{
  "model": "image classifier",
  "dataset": "crops of objects in photos (Visual Genome)",
  "train_examples": 30875,
  "image_size": 48,
  "crop_scale_min": 1,
  "horizontal_flip": true,
  "targets": ["object"],
  "num_classes": 300,
  "arch": "vgg",
  "norm": "layernorm",
  "hidden_act": "relu",
  "channel_attention": "eca",
  "depths": [2, 5, 5],
  "kernel_size": 3,
  "stem": "single",
  "widths": [80, 160, 320],
  "downsampling": "avg",
  "label_smoothing": 0.2,
  "loss": "cross_entropy",
  "init": "kaiming_normal",
  "optimizer": "adamw",
  "learning_rate": 0.0013,
  "beta1": 0.9,
  "beta2": 0.999,
  "eps": 1e-10,
  "max_grad_norm": 3.0,
  "max_steps": 23400,
  "batch_size": 128,
  "epochs": 97.0,
  "lr_schedule": "wsd",
  "decay_fraction": 0.2,
  "final_lr_fraction": 0.1,
  "warmup_steps": 460,
  "weight_decay": 0.09
}
Rows from block 8, named by matrix and row number. Each number is 200 + 20 x the weight over its row's rms, rounded and kept within 0 to 999. All counts start at 0. After the name is the row's rms in percent of the matrix's.
# conv: 3x3 conv (model.blocks.8.conv.weight, 320x320x3x3), inputs 264-275, a 3x3 kernel for each
conv.67,098,205,211,205,226,222,218,155,169,187,207,191,183,209,220,208,197,198,199,210,198,213,160,199,193,180,223,214,149,177,164,208,194,198,208,198,184,201,200,212,191,180,176,197,186,197,199,209,195,214,179,171,225,207,222,207,196,229,175,195,182,210,220,218,213,205,215,206,191,194,193,203,190,205,206,204,206,204,190,194,182,190,231,225,216,183,182,154,230,227,239,208,188,235,189,190,200,196,220,222,189,174,217,207,194,211,205,210,215
conv.68,097,231,217,211,227,199,211,202,192,218,210,205,203,190,193,219,206,201,205,195,185,208,205,213,233,172,179,206,188,200,173,203,212,198,212,215,217,205,201,199,196,210,204,205,179,184,201,204,200,211,200,216,157,188,184,209,178,184,199,206,232,195,232,239,216,219,219,151,169,151,186,186,220,179,192,171,230,203,212,195,173,181,193,185,190,194,215,217,182,196,196,198,176,202,205,235,192,196,182,173,173,208,197,222,202,193,239,224,212
conv.69,099,179,194,191,180,191,213,187,200,217,208,197,176,195,191,210,192,224,193,220,186,185,207,208,214,188,200,219,207,213,207,211,214,218,191,190,201,191,208,196,181,193,207,183,170,178,193,186,207,175,201,169,176,160,183,190,178,209,201,199,212,181,188,188,198,198,193,186,194,189,233,219,199,172,176,167,184,167,187,229,198,213,202,201,217,203,194,212,231,223,214,198,213,205,199,209,210,241,217,222,202,211,202,197,191,190,173,172,170
conv.70,099,191,199,192,179,170,162,204,223,201,203,201,198,176,192,192,182,225,219,126,177,180,175,193,194,187,207,189,217,203,215,204,185,208,209,189,178,182,197,190,169,169,170,170,185,168,205,201,209,161,178,193,212,201,206,200,162,194,202,186,197,209,199,228,192,199,204,194,197,223,211,207,209,205,214,203,140,188,159,191,221,223,188,223,208,192,208,206,210,208,209,199,216,221,184,204,185,219,232,230,192,182,216,149,194,219,137,203,188
conv.71,091,201,176,195,212,191,190,158,161,196,218,177,211,211,177,177,184,179,210,162,179,200,181,227,218,234,219,199,218,170,214,180,162,179,194,191,208,206,209,190,200,201,183,200,206,197,163,186,186,189,185,189,159,157,180,196,181,170,220,206,203,192,204,217,176,180,179,193,194,193,204,215,209,233,224,213,190,183,173,182,196,195,203,211,205,222,221,218,201,213,226,149,171,150,193,193,176,213,205,212,171,171,185,203,211,196,209,225,197
conv.72,101,198,186,204,208,232,210,228,208,186,203,208,206,215,178,210,175,174,216,228,202,172,212,215,194,205,193,204,217,202,189,210,213,187,169,196,168,183,190,181,188,190,190,198,202,206,204,161,172,204,171,164,212,212,208,210,174,219,219,181,223,191,204,215,222,197,202,187,199,216,196,207,168,205,205,235,211,221,199,183,179,198,177,189,177,177,209,207,180,167,157,210,203,214,165,200,175,176,189,216,206,208,214,186,207,186,206,190,227
conv.73,103,192,185,196,176,200,201,202,234,235,223,194,172,192,178,207,179,186,205,221,204,217,208,196,202,199,214,223,214,192,190,224,207,203,222,192,209,181,175,185,186,210,185,208,219,195,180,201,216,208,208,197,196,207,213,203,201,201,205,210,204,192,230,220,225,245,240,228,199,186,213,224,227,190,216,182,203,238,209,207,245,238,189,195,199,218,233,232,221,231,222,242,221,208,216,207,216,201,180,168,158,183,217,157,175,211,213,230,215
conv.74,097,185,190,206,219,224,210,178,211,194,209,180,197,222,211,197,224,205,206,179,203,253,218,167,204,218,179,196,158,184,178,189,190,210,196,174,203,216,204,214,194,207,208,195,216,186,222,213,208,194,200,199,191,199,221,225,185,185,195,195,179,194,219,200,212,172,204,173,183,179,206,203,197,224,202,205,197,192,216,223,165,192,230,223,194,214,201,185,202,215,196,220,193,186,186,209,208,182,203,179,221,240,209,207,204,205,192,214,203
conv.75,101,202,193,187,184,198,192,209,217,226,193,188,186,200,194,188,194,197,189,233,215,211,177,166,177,181,186,175,213,217,225,203,196,213,188,178,191,194,204,230,209,215,220,232,229,230,234,197,191,184,170,201,166,183,165,184,205,235,187,179,180,205,188,198,205,191,200,181,183,192,205,207,190,190,200,217,187,214,190,180,196,164,205,202,201,202,199,208,191,210,208,171,201,199,221,201,202,235,206,216,212,183,212,176,194,217,164,195,188
conv.76,098,213,211,219,187,189,213,165,170,168,191,172,207,151,209,228,173,220,199,214,223,191,196,192,180,230,202,215,198,217,206,215,194,178,222,215,183,181,199,175,215,201,203,196,196,191,192,171,178,183,173,159,151,191,205,199,204,163,219,212,201,196,180,188,237,219,204,210,225,193,210,218,217,217,208,199,230,240,231,220,232,223,189,179,195,212,195,195,205,210,204,187,180,174,229,226,217,214,221,230,224,206,166,185,216,200,201,210,212
conv.77,098,182,212,230,195,211,231,183,206,220,200,185,177,209,205,234,187,213,214,201,219,224,192,186,198,226,216,224,221,214,211,197,221,208,228,235,238,204,198,188,202,199,202,174,193,192,204,187,213,194,181,202,208,203,221,186,194,201,172,162,171,174,177,194,175,171,180,213,228,208,182,201,208,209,189,199,184,180,188,170,166,175,204,193,202,171,172,171,155,171,142,193,193,202,212,201,207,212,226,208,255,228,173,211,195,177,208,217,182
conv.78,098,229,203,205,187,187,171,186,178,178,206,184,164,202,211,169,135,174,195,190,208,217,173,199,187,186,176,154,188,190,207,224,196,216,196,171,176,228,210,204,207,193,203,216,223,193,195,203,179,198,154,141,174,192,191,190,201,217,199,201,197,211,216,190,173,206,178,197,195,195,190,217,214,221,216,175,175,205,216,203,216,218,180,179,159,178,170,200,200,191,197,206,212,166,213,206,166,219,236,227,199,202,212,182,208,171,219,209,213