Weights of a small image classifier: depths [2, 5, 5].
Rows from block 6 of a small image classifier, named by matrix and row number. Each number is 50 + 10 x the weight over its row's rms, rounded and kept within 0 to 99. All counts start at 0. After the name is the row's rms in percent of the matrix's.
After each channel's rows are labels from the 100 images, of 14976, where the channel reaches its highest value: "patch colour" is the nearest of a few named colours to the mean colour under the peak; "place" is the part of the image that holds the peak. Only what is clearly more common there than usual is listed. The data: crops of objects in photos (Visual Genome).
# conv: 3x3 conv (model.blocks.6.conv.weight, 160x160x3x3, each kernel summed), inputs 0-79

conv.145 092:51 49 64 39 56 64 38 52 52 46 54 32 28 45 43 35 40 46 46 57 45 41 45 55 51 48 62 42 48 50 46 22 49 45 58 59 39 54 45 62 50 68 45 62 59 42 55 44 40 63 48 42 49 56 48 63 65 38 40 61 37 48 50 46 42 55 69 38 62 48 65 44 45 47 46 20 52 47 50 65
patch colour: grey
place: top right

conv.57 125:49 44 51 44 42 37 44 37 43 57 48 52 40 43 38 53 60 47 55 56 36 46 42 51 42 50 53 62 63 39 55 56 45 40 33 42 43 35 58 35 47 50 53 43 74 62 40 52 56 41 57 41 57 29 48 58 41 44 36 46 34 33 54 63 29 52 40 32 36 30 44 48 63 50 63 56 42 34 46 56
patch colour: black
place: bottom left; bottom centre

conv.58 060:49 47 57 50 61 48 31 41 42 44 54 28 39 61 38 55 38 51 60 51 45 38 67 49 31 49 41 39 44 41 34 32 60 35 40 40 39 29 33 48 43 52 32 47 54 47 52 43 56 51 35 47 41 45 44 36 41 33 62 45 61 46 41 38 50 27 53 49 38 45 47 56 48 49 42 24 60 42 46 57
patch colour: black
place: top right

conv.29 125:40 33 37 37 62 50 19 44 50 53 56 48 39 29 45 44 27 51 41 37 59 58 57 42 58 49 60 51 40 52 58 30 52 45 42 41 65 56 53 40 44 38 34 40 40 34 44 58 45 53 47 60 45 61 36 52 44 58 42 57 49 28 44 46 62 35 43 50 48 59 47 36 39 54 36 34 47 32 47 48
patch colour: brown
place: top centre

conv.19 092:45 38 45 41 47 46 50 32 52 54 42 49 41 52 44 56 47 47 57 37 40 30 51 54 53 69 57 63 56 31 47 47 38 48 42 49 60 29 23 38 56 33 32 51 58 54 64 46 53 56 55 42 60 28 46 47 54 41 41 58 44 59 45 62 44 32 39 57 35 47 51 46 46 63 54 34 32 37 46 49
patch colour: brown
place: top centre; top left

conv.65 068:58 63 41 53 56 45 58 28 54 52 35 41 43 37 47 59 34 38 41 40 34 49 48 41 42 46 47 52 47 29 45 61 35 40 54 50 37 44 56 36 48 54 47 35 44 43 32 50 40 43 57 54 47 46 63 51 29 57 47 26 47 32 50 53 55 54 39 49 33 50 37 51 32 58 47 50 33 52 46 36
patch colour: black
place: bottom left; bottom centre

conv.87 082:49 37 37 55 57 48 40 47 44 57 28 44 44 43 52 46 37 32 38 53 65 28 56 54 71 57 53 47 48 64 57 40 46 43 34 46 51 34 46 45 55 43 45 45 54 37 37 46 47 50 54 51 37 49 52 37 57 41 47 47 49 52 44 59 38 53 11 38 58 47 39 48 39 64 44 43 56 38 51 36
patch colour: brown
place: top right

conv.157 084:47 56 59 32 33 46 40 48 51 37 36 47 56 37 51 59 42 29 37 58 30 44 64 47 40 30 41 48 39 26 37 56 11 30 53 44 38 50 59 43 36 62 41 54 43 41 57 55 38 41 53 48 46 50 58 44 48 29 42 48 62 32 42 46 52 44 52 40 52 52 44 45 55 39 48 52 54 49 44 41
patch colour: white
place: top left

conv.152 101:57 51 43 48 22 52 54 56 51 42 56 66 62 48 44 30 63 53 46 48 65 66 59 42 36 16 42 40 48 36 53 42 33 49 47 43 60 52 62 53 31 36 59 43 47 49 57 57 33 36 49 54 44 38 42 41 38 55 54 50 46 55 41 41 40 60 51 41 53 61 46 42 49 31 41 54 60 59 47 51
patch colour: white
place: bottom right

conv.3 092:42 52 50 50 43 49 43 66 62 46 57 68 69 44 33 45 51 51 59 63 53 61 46 48 47 25 39 43 51 45 48 50 29 49 56 44 52 54 56 44 48 48 68 49 35 45 42 51 36 37 53 64 57 39 50 43 26 45 49 59 39 36 51 46 43 43 46 51 56 63 53 34 56 36 46 48 63 50 46 63
patch colour: white; pink
place: bottom left

conv.36 131:56 42 43 51 33 57 51 61 61 46 53 55 41 65 57 39 49 44 57 39 20 45 56 47 20 42 39 54 40 11 47 40 34 47 48 59 45 58 41 65 39 47 50 32 37 53 67 44 50 44 39 43 46 48 49 51 47 35 51 43 46 50 42 38 57 42 54 55 52 48 46 53 53 47 48 46 52 48 49 53
patch colour: white
place: top left

conv.96 116:45 49 56 36 60 49 50 26 41 44 48 43 51 43 37 57 44 56 56 53 59 49 46 42 38 52 56 55 62 60 45 48 65 31 44 43 66 38 51 42 52 31 36 57 57 55 36 49 49 61 43 36 53 50 55 40 47 53 48 64 60 26 52 51 39 31 32 47 34 56 51 51 53 47 49 39 40 38 45 56
patch colour: brown
place: bottom right

conv.149 087:44 45 57 30 46 46 36 21 45 49 42 31 56 34 43 58 48 39 42 51 36 50 48 42 37 37 63 48 66 36 67 49 45 35 40 45 42 41 62 32 45 58 55 36 61 47 44 47 42 57 62 47 59 45 49 50 32 51 42 42 41 34 49 63 47 47 68 34 31 53 55 47 59 40 55 50 46 41 45 48
patch colour: brown
place: bottom left

conv.141 122:52 41 53 47 37 62 52 57 48 43 52 49 27 53 51 43 56 33 63 47 49 31 61 56 60 54 55 62 49 42 37 43 22 54 53 38 80 51 53 62 51 51 54 48 42 51 61 58 50 41 34 49 49 44 47 50 45 30 39 50 48 59 39 50 53 41 41 57 51 57 42 55 50 71 39 41 42 28 45 50
patch colour: pink
place: top left; top centre

conv.127 101:63 48 46 54 36 45 50 54 50 43 68 43 30 41 51 40 27 42 60 48 48 46 52 58 58 54 49 42 57 28 65 32 30 56 48 39 56 51 49 56 44 25 47 50 38 44 41 57 56 53 44 48 45 38 52 51 53 39 35 60 55 67 37 45 45 49 46 56 60 43 57 48 50 56 40 47 52 54 59 49
patch colour: pink
place: bottom right; bottom centre

conv.92 107:71 53 43 77 61 57 47 67 52 60 57 39 53 46 30 42 32 56 64 38 54 60 32 52 51 74 55 76 54 36 59 51 59 59 50 25 46 60 53 45 61 55 49 47 56 53 33 48 47 51 49 39 53 44 35 43 51 55 51 43 42 58 57 48 43 34 48 59 72 57 46 52 52 69 52 55 50 39 37 31
patch colour: black
place: top centre

conv.12 104:56 52 53 57 57 39 53 58 45 52 31 45 37 49 62 47 66 61 24 48 41 42 43 42 37 54 41 52 32 55 50 52 68 42 51 62 27 49 33 64 47 45 59 39 44 51 54 36 50 50 39 38 45 45 42 53 41 41 34 45 37 41 51 40 61 47 43 63 60 56 50 49 39 46 41 36 39 51 50 49
patch colour: black
place: bottom right

conv.28 100:59 56 42 33 47 30 45 39 48 59 45 48 49 40 22 56 60 47 48 50 48 38 32 53 47 36 46 41 35 41 42 47 43 43 48 39 55 52 45 44 56 60 46 56 44 59 53 40 48 46 55 48 42 60 63 54 53 38 37 40 53 62 53 62 47 35 50 60 44 55 48 48 50 58 67 43 55 49 47 53
patch colour: pink
place: top right

conv.66 095:44 61 46 46 57 24 60 50 63 41 39 38 27 29 61 46 44 29 54 38 55 39 56 52 56 63 50 64 56 47 55 55 48 54 62 34 45 44 42 45 56 43 33 63 53 46 59 31 37 42 45 47 40 52 46 45 63 29 20 63 44 47 52 28 52 47 44 59 48 55 51 42 40 51 39 52 54 33 39 44
patch colour: pink
place: top right

conv.83 091:36 53 62 32 37 51 55 33 45 52 36 48 45 46 43 53 55 41 55 59 83 45 38 38 49 29 39 44 62 80 38 52 32 55 58 56 47 42 56 26 41 49 36 40 53 56 35 50 34 40 45 59 51 51 54 52 61 40 47 42 57 47 47 51 56 50 46 55 27 51 53 54 49 36 52 51 46 48 55 43
patch colour: white; pink
place: top left

conv.71 091:41 32 43 55 53 34 37 44 37 51 43 47 39 38 54 43 31 52 47 32 63 51 57 44 43 44 54 70 40 49 54 36 53 47 47 42 27 47 40 39 40 56 44 33 55 40 52 44 45 50 43 38 51 38 36 50 50 45 39 43 38 39 50 51 36 44 48 44 48 51 51 56 44 48 48 31 34 51 39 38
patch colour: black
place: bottom centre

conv.100 095:68 48 44 62 58 54 50 79 53 46 58 43 44 33 43 49 45 56 69 51 45 58 50 65 52 58 58 70 43 34 42 35 45 56 44 55 56 73 69 32 59 41 44 64 45 65 34 65 64 53 49 32 46 59 34 44 32 44 40 58 40 46 50 50 52 52 55 58 69 54 40 46 43 60 48 65 54 29 54 57
patch colour: black
place: bottom centre

conv.136 103:43 51 57 47 61 32 51 45 61 48 45 54 19 60 60 40 38 34 50 58 44 29 56 63 43 57 54 58 59 44 27 48 43 46 54 52 40 42 41 37 40 41 40 53 42 47 53 53 48 39 49 49 40 46 38 42 65 32 34 58 33 46 37 45 57 59 34 60 45 49 35 53 36 61 52 43 55 48 57 55
patch colour: black
place: bottom centre; bottom right

conv.5 094:24 42 38 30 38 41 43 49 50 42 51 53 55 60 55 46 38 31 47 56 38 47 52 51 23 56 37 49 49 31 40 47 35 68 54 67 53 51 31 40 52 58 49 55 42 55 50 46 35 33 48 64 56 50 42 54 43 48 57 47 30 53 53 49 55 55 47 44 47 45 36 48 43 31 47 48 46 43 63 56
patch colour: black
place: bottom right; bottom left

conv.99 103:50 45 45 56 58 48 43 64 54 50 52 36 48 51 22 45 42 47 60 32 41 52 49 52 43 56 49 68 43 39 33 37 38 54 50 50 42 64 62 39 45 41 41 60 41 50 37 70 64 52 32 46 48 52 42 50 38 44 58 53 26 38 47 53 54 48 56 51 60 47 50 41 45 58 59 54 47 15 49 50
patch colour: black
place: bottom centre; bottom right

conv.86 071:52 46 57 38 45 42 49 28 62 41 42 37 55 39 48 48 59 42 43 48 25 46 57 40 35 42 65 48 60 35 63 52 48 33 39 49 41 40 54 41 53 52 47 19 53 50 49 40 45 55 46 47 57 42 40 48 20 52 40 36 33 34 49 57 49 47 56 46 35 63 47 43 54 53 47 40 30 40 42 39
patch colour: brown
place: bottom right; bottom centre

conv.110 070:50 45 32 44 55 56 60 50 67 54 40 58 43 38 54 61 52 63 40 69 19 47 45 40 49 50 48 47 42 37 25 44 50 53 48 40 42 54 47 44 48 50 57 52 60 50 52 40 49 55 59 61 47 42 64 52 55 52 53 47 50 30 44 42 57 46 45 41 43 29 56 38 34 45 42 57 70 50 46 50
patch colour: black
place: top left

conv.33 122:58 44 38 60 47 39 54 70 58 46 45 44 67 50 63 19 47 58 54 37 66 53 44 48 46 61 40 75 38 54 52 36 54 41 45 45 47 53 45 43 47 45 52 44 53 37 54 44 48 38 50 53 37 24 42 37 57 54 55 47 54 52 39 38 35 40 40 60 58 57 40 40 56 60 50 34 46 42 48 48
patch colour: black
place: bottom centre

conv.156 087:38 30 49 48 62 42 49 53 49 61 46 31 75 50 43 43 42 35 57 63 44 36 47 48 56 55 60 38 64 48 50 44 57 37 52 37 50 51 29 50 48 56 46 38 59 39 56 35 55 57 55 43 53 32 47 37 40 52 67 51 33 49 41 61 63 39 52 43 38 56 53 32 55 42 50 46 79 52 45 38
patch colour: black
place: bottom left

conv.60 100:46 52 47 41 48 57 54 52 50 65 48 60 33 47 52 43 60 58 37 44 29 35 41 47 24 19 46 37 45 39 44 50 35 49 52 50 37 65 40 50 36 56 59 52 56 56 57 45 60 49 38 53 50 67 52 33 44 31 36 56 38 29 25 55 57 48 65 50 45 29 51 43 55 35 57 66 47 65 50 46
patch colour: pink
place: bottom right

conv.151 095:41 36 36 43 14 49 46 33 46 49 44 38 51 65 38 44 51 40 46 58 57 54 55 49 60 48 45 40 41 49 51 48 32 46 52 54 57 41 57 53 53 55 44 52 74 51 54 42 61 44 39 44 46 33 43 51 45 42 68 41 53 71 45 34 44 41 55 33 34 53 53 66 42 61 49 46 60 39 48 47
patch colour: pink
place: middle left

conv.103 065:44 28 35 46 60 57 54 40 33 47 31 45 47 46 30 48 42 41 48 56 50 54 53 56 68 59 54 56 43 40 52 37 44 40 41 45 56 42 53 35 47 40 45 43 49 40 53 44 50 57 41 41 45 55 44 37 52 34 33 42 31 55 51 59 44 50 57 43 52 46 49 48 46 65 55 47 37 47 26 32
patch colour: brown
place: top right; top left

conv.81 081:55 49 51 46 49 41 55 32 41 43 42 59 67 43 50 53 54 60 48 43 51 42 52 40 37 41 61 48 65 47 55 57 48 35 46 49 54 47 51 47 43 45 48 21 55 51 32 42 49 56 56 39 55 49 47 39 14 44 52 37 35 51 48 67 26 44 48 54 37 38 50 46 57 46 55 48 31 53 50 43
patch colour: brown
place: bottom right; bottom left