From a checkpoint of a small image classifier.
Training: adamw at rate 0.0013, batches of 128, held-out accuracy 20%.
Rows from block 2 of a small image classifier, named by matrix and row number. Each number is 500 + 25 x the weight over its row's rms, rounded and kept within 0 to 999. All counts start at 0. Numbers have three digits each. After the name is the row's rms in percent of the matrix's.
After each channel's rows are labels from the 100 images, of 14976, where the channel reaches its highest value: "place" is the part of the image that holds the peak. Only what is clearly more common there than usual is listed. The data: crops of objects in photos (Visual Genome).
# conv: 3x3 conv (model.blocks.2.conv.weight, 160x80x3x3, each kernel summed), inputs 0-79

conv.93 098:519483485489501483487491505518500517441497506508498480503522465515517524537496448518490505485517482513502532531514506509469478500447514505521489531502501449483523497498472499500552502473517514449522484522494498534500472454486525404520489477
place: middle right

conv.31 060:504473514502474482488489508488477468524477533500459494512476516486490478560498457493506481486510486471490524486509492555484510522464501429463476464525474478504473494502506499513525464505509512453548485495478487503521469480503482561473467526
place: top left

conv.150 058:491514538535477493500464498474499515496480463503489521496517501497529493531496490510462474485478509501483413550500481479488545478513471499489497547545484496472490481464518506511550529502532483457510476464482519488479488486489463460520491480
place: bottom left

conv.32 056:502550519489486492491477478454489490472499467512475496535486481512461458493462505502529479487536487485473526528497494520477474484496517491507464557451468471498524492505510506505482519524526483460514500469495521453456463445539471515499496497
place: bottom left

conv.127 087:524479466515500506511457503489498492498553477519543493455481518511507488460523490490491481509511496534506471513485504456495503471482485477492502535472485515536494453464508487455454528459460516447477515521511476489517466468520515477502445495
place: bottom right

conv.107 096:436505524439519484502519476469486491512513522446494514454495510495485511495501541486500529489508499489516504427472498491529498510489495488515473506514508525488460501479465483496476501484498425520463506508511478489480544500514534520456477495
place: bottom left

conv.49 077:481497486568494479531427474479475537507483462494518525507470492512527502490524493454505495510481541478482501519485501485461535454489466509500527503496508499477494471533495488504524534459483511508502507528505511501472458483468470500453540518
place: top right

conv.135 071:501491530506457475499481508491503536485512502492568517491493492536499546507459501475503503498491533499487483465506522545499525488499523520454505433509517457513531512495518496486511596502497489466473512506499497492518476496492514488476478461
place: bottom right

conv.79 074:538446521488526533457480470498497535507470487495499479467526518455459485476470461521509446528479532456480483516496516477518489508486509534476507498543469485487494496556494493509506532468498508507486516466522520467489495492501493550472489517
place: bottom right

conv.10 105:488481473506470506486523499497487501500485493507469505518531482463484479487481517527487504461523476432503469507519484491521458497499511485501472485481500479524473528513471525522473475510507492485528499434548521462534501530513429552513463500
place: bottom right; bottom centre

conv.39 104:506535503511451514511516504509518528460483501482492495467511462489515506528476466525472503468508456471505498465481489526466469494476510470506483475488479483496511515510519450500472492504529440449502486498491487494482475477474491488407515490
place: top left; top centre

conv.8 093:535501483463454509517497481490502512481502486503537477502507483490522464505508470508497514494532461508490496547506513522505501450485517500515488485512478499545525490501494464493498549507470494504491511509536480490472444438533516411462492510
place: top right; bottom right

conv.71 112:510481461500473486498495495525563499497474530522529502460501483513493508500481511477461517506508483501489470498410525542500460506499498528531503448468529490524542482499553499508477481496477476476507508505497503511495472509452500529457512498
place: bottom left

conv.12 102:522505520500495530470458485460474499502479478520485488518462527489462489477507517420531438486491520469452505531495459495499509490529500520510511545525508528515483506457509476511500515480502539523487480473471496489507517536504453480509515479
place: top centre

conv.7 090:455515476503502502533517500519505476503469455480539495533494508526499498472475473474491482496481491502502519470511493464480516467472458539479502551460559515457515506464498507530497501479513494493497506460477499494472503463429477524509520465
place: top centre

conv.122 107:474494509483477478510463484384444493515511447460497512530491493467535498461512523473504479491483509509498523504534478466496526472484479501517480487523506480494487504496464524508527528505463504512485493505501458497505521495514488498529529507
place: top right

conv.30 085:505490466515500510499503498472470484498470517509509520506482521474481468433461489481507510506449500537484526502513514455513510479509501486522491527422509528509518524467490502528434525503519513498451521453508482489499500493460472478510497460
place: top centre; top left

conv.140 119:467561513522494479530495497476454512508507469496524505465461524526462516549505530494511499476503527504508492505493505527510503451485505496479541525471515542506471540469536501507461523525509512458513506488538568506517466509512523519517499496
place: top right

conv.154 113:501473490510523495500490520521441515512506508488459515454492470489521509527480443497507531443500521463496511509527465495510461494467523449486501472497457453466493526514473507470501481459534499503538516487484493500469480462470516505503470490
place: bottom left

conv.11 072:461498505491507485446473505501537480461508511478518465475503515486501514492488512506475505510555485499503495494493533490511522485512488482524497463541543468499465546492465497513518558482519490530462504533468504510446527503530525465476446510
place: bottom left

conv.124 081:530465505518498516496485523525478541445491500492510464495509501488500501518513461483478516505491498535496501528482502513505509462514481509535471470454467454505534444492494517487466514484491521523493507517522481537475472479499535403503515500
place: top left

conv.110 104:522487499511428505461501466508509480470515544471530470497495510493475459521504501525491500515515436523505469521497520522487479487493506496484482451513486506514494490474516482498487491484424499500506448526513491504492469525507506491450439515
place: bottom left

conv.13 099:477467468500480475494482533521502477475492456518504482436473495496489498505524503474489508479467503505502469491520476470479478466494525508501519508456509500493523513494491462477449436499520477454498519512464500502519463500450493505434532516
place: top right

conv.70 113:531485490480477446485505490506563482496472526507502483428501525499490500513481522482483533464503453530500446507457486513493450498514543520495495465478511523512521488477498472480490475494478479506506516500496494497515466514431493518464483494
place: bottom right

conv.19 081:480462544484476443481488500538446473510497502504495503496518508481467492456518518459513489509465478532481515488487471476486529517494490485518501512514473502469451479516489518489489484464511480467485467527447521473486489513479456512547451513
place: top right

conv.69 110:529513512477481461479499492516501496509472513511507458477523522510513479458545517462509489499475468547482482561477493456493495514533510533504513495515512547515490481515473457475546469488500522532493485501465501481518489516504450438512517519
place: top left

conv.138 081:550529521475459504510485487495509496520493516513457505508507526485499506523481453493467460508505503491488483542494476528489489512456470471498473488533472472497495503491517491505516450520505497463580503467535525452498473459470462496523485506
place: middle right

conv.33 088:495489488494493472490486493479503497514447458506461515490489502495456462490476520508503460491509498485505491506476542465511514484490481519471521486491517500453486460511509484526503495489443505488503514498542522512509483508458427586493502539
place: bottom right

conv.22 106:498519485501497523518507506500491499470487481511481518493504479513506536520485504522466509479484503386502501535497499508494490498480482476514504507480492495494486515483512543500491505516489492487499498395520519509497509505502534458523483427
place: bottom centre; bottom left

conv.73 118:528510519490443500485486511516514501496468543498519501473481515499519479483513491458493521491481482487451494543489509521504441519490514473515471479460504499531520493522525483457494481477506516522500507428496506463496487481446491487480494427
place: bottom right

conv.99 085:458467509483506512514535485495440511516513484490504526556481495529513522527500464511518505502480534475478554450489457494500498493514461479450490458491479463490470530509488502480502499513510517495531496468503461515547510478477520479505504451
place: top right

conv.90 057:484449446462512488499501485451508485466503484440498509510504427502481492493507524479542514525472527485488487463502482550517518503521519524512487481519510515477524475506515469451522511491502482538465466501482485507505533509510494497483534460
place: bottom left

conv.92 086:550514542498491484519482487477447509534497480475463511513466503478496470483530501509504520496518513464512477526527492458531505456521497474489492506503465502459463502476447484507500517494470552537492437483523500518477469493541477502490489517
place: top left; middle left

conv.20 060:478495441483466504498494519520478481483476505469511522509504497496484479488506490476483491462477525501481471490486482467472515536531511482470534524504451477554510540471474533463504508493520492479511522517469463436489533545524466502523474517
place: top left

conv.89 078:520512496530476534490514506543487548518498490466484551532509464508523527527512493531515514511500516480514500504440486501505465486483522484475455473457451456491454519516475508469523519496494500511499494482509497500511503465438497481473496451
place: top right; top centre

conv.156 096:520540519528489504490508478511502491507486473472526470519447557522499489455525518470516491481529505521482476561500523523506482478498517514512478498491505487481460476491495526466518532534500512512498507439484534476462467493454465492472488458
place: middle right; bottom right

conv.15 084:528507495510420469470489498478507476478496530490501484492503470476482466512493485468525539505505522493481539541522497494495490511514545538509501494508487514496499491524465447477545516527520549494489521504478497507493517505510497407523512500
place: bottom right

conv.38 153:500502512469551499508462475424543516494498483491524490527484496503510503483520516487489501567493486487526496487491522525516501488522487544528502464475537529469498438520488505534488496502457449519494493522494505526501501510511504513501567516
place: bottom centre

conv.113 110:469507464527480556497513524486500467502505494512494504506474522479457505481497497525484481493483494447517492510523518494524455512495525481489496540452519491548476513503509543523466482513474539508508544428508507484534508523502489515548486460
place: top centre

conv.151 069:478452501447515484498492480436500520492495471496479492481494468487494478503466531480497499469502512486504551509502480488527521470449466476469456513526443494511530501499466537480498502484464474461530471510508530460509514482531499498488469515
place: bottom left; bottom centre

conv.84 109:488509504490535508525477494454453489534493497485500532548459505504507520517490511472508497539495530503527492455524482489478530524494504522516516498482519502461435507504473536555456506515477497548485529504486502514492548515514517550533519505
place: top centre

conv.129 111:503510527500511526496496506492510508492529485494495496518473526484500480491500499518516511501492496408477487519492494504514486485505496498510503518490482503515520518476490502473458509527528511507502505396488513495517498503559475439522502418
place: top centre

conv.41 071:448459530440503477497459495524481532501534483504517533500525471507479518458492487477461485474488525529497506526541522494486512500464493461513499480494455428499506502490505489493494518500482501526452516494489519507454522465493509520462473503
place: bottom centre

conv.80 069:511472495422478488499490472513487521454497499494513458491508490472447510503456510490490472470498510531480489512493480470524478457464474493470502507539471485535483518508489525473498553461480447464526510482495545496524492491482495510510478496
place: bottom left

conv.45 095:504524508504475509506437435494490514522516484483546501518489490502515499486525486447510492490497510497480483517499498496485497443496462533502532515505457528497428465505481495469489525498465538522473481525490500515518449499502473487446511509
place: bottom right; middle right

conv.61 106:534458516508506517541468537464526533505509473516465519504461465496531555519498506480495523531486515464526520542522519514537487465483489518520477503472485464485531489493515541513458506494499498521490541483532484534484503468485549532502512486
place: top centre; top right

conv.68 125:460493485482521465513521496529511454501498505508516485482507523529479508429513540444496467503445485515500484458487492456505511519541507522504534521503536531509474503477470483504501478486487505523424492512477468502510519534479487516508523498
place: top left

conv.24 114:527514521543494534509506471455497514509519503474494509509480501503514471534490440493525515503519534424470512501503491530499496501467523493469496477510470510482481473506528446484503497446483498488523505460528514484491463461477492510437519487
place: middle right; bottom right

conv.153 105:483488494481459458436507496495518478487472507495485460484511490490475440489483509459496489501458504532496516490490501531486522519498529523493485486492502516492521488492476459457514477509512533525458500527492470472507518510500436423532506511
place: bottom left

conv.133 094:465475488505544529516507496484487489513472501522476495517460477492499512519495488500473500540508498413499494485494511525490489508490493479499469480441489466463447499490500522517476478499490461511474543438519500484474524497483528512531513447
place: bottom centre

conv.157 094:498520499507486524521488484399462479506492484477469509495483467501491471519467499508485516488502515393478488521488456519505487510508513523493530518520476523477464500474496520509507533513493497468508494449491531494504507491493493505525510479
place: bottom left; bottom centre

conv.119 096:507521523469461521493505486514546509517456492445531518526454526528523526506524495446532500481472508495477506534472522493491514487501503496528507515503475497487457515519451481479530502478518471516494502466471454505503479490451490509442481471
place: top right

conv.44 112:477525465463464504507497503495504504510468463488503522534472430514493497481455538484458482508529508446517514481498502523502478477492501512518516484498548498494514496456526521526443540499469445497481492493515499520517511519490483558506514502
place: bottom right

conv.111 116:442512483508467505476503499486478434502515494509506487494474525484490459436502529475518487487467498516492496480525474451510529504540511517488508524515499525550471519488491498484484494528469533515495472503484478481537519542526452454535502504
place: top right

conv.55 104:510500521521490480485488476524470495539499488458465538520510468482501535500515503451540492501496503485472500437455434467514536491533487520468487490523515501482481512524458463520490543478516506529487461481477474515529528514513485511520512487
place: top left

conv.23 063:528510536515533488529491486511501523552497469498423519501530479478484475510495467478487456501496480420476494494474473494512494493512468495494508478488455480455520497470530508497515478517494539505527484473504508526529499477552469512496498517
place: bottom left; bottom centre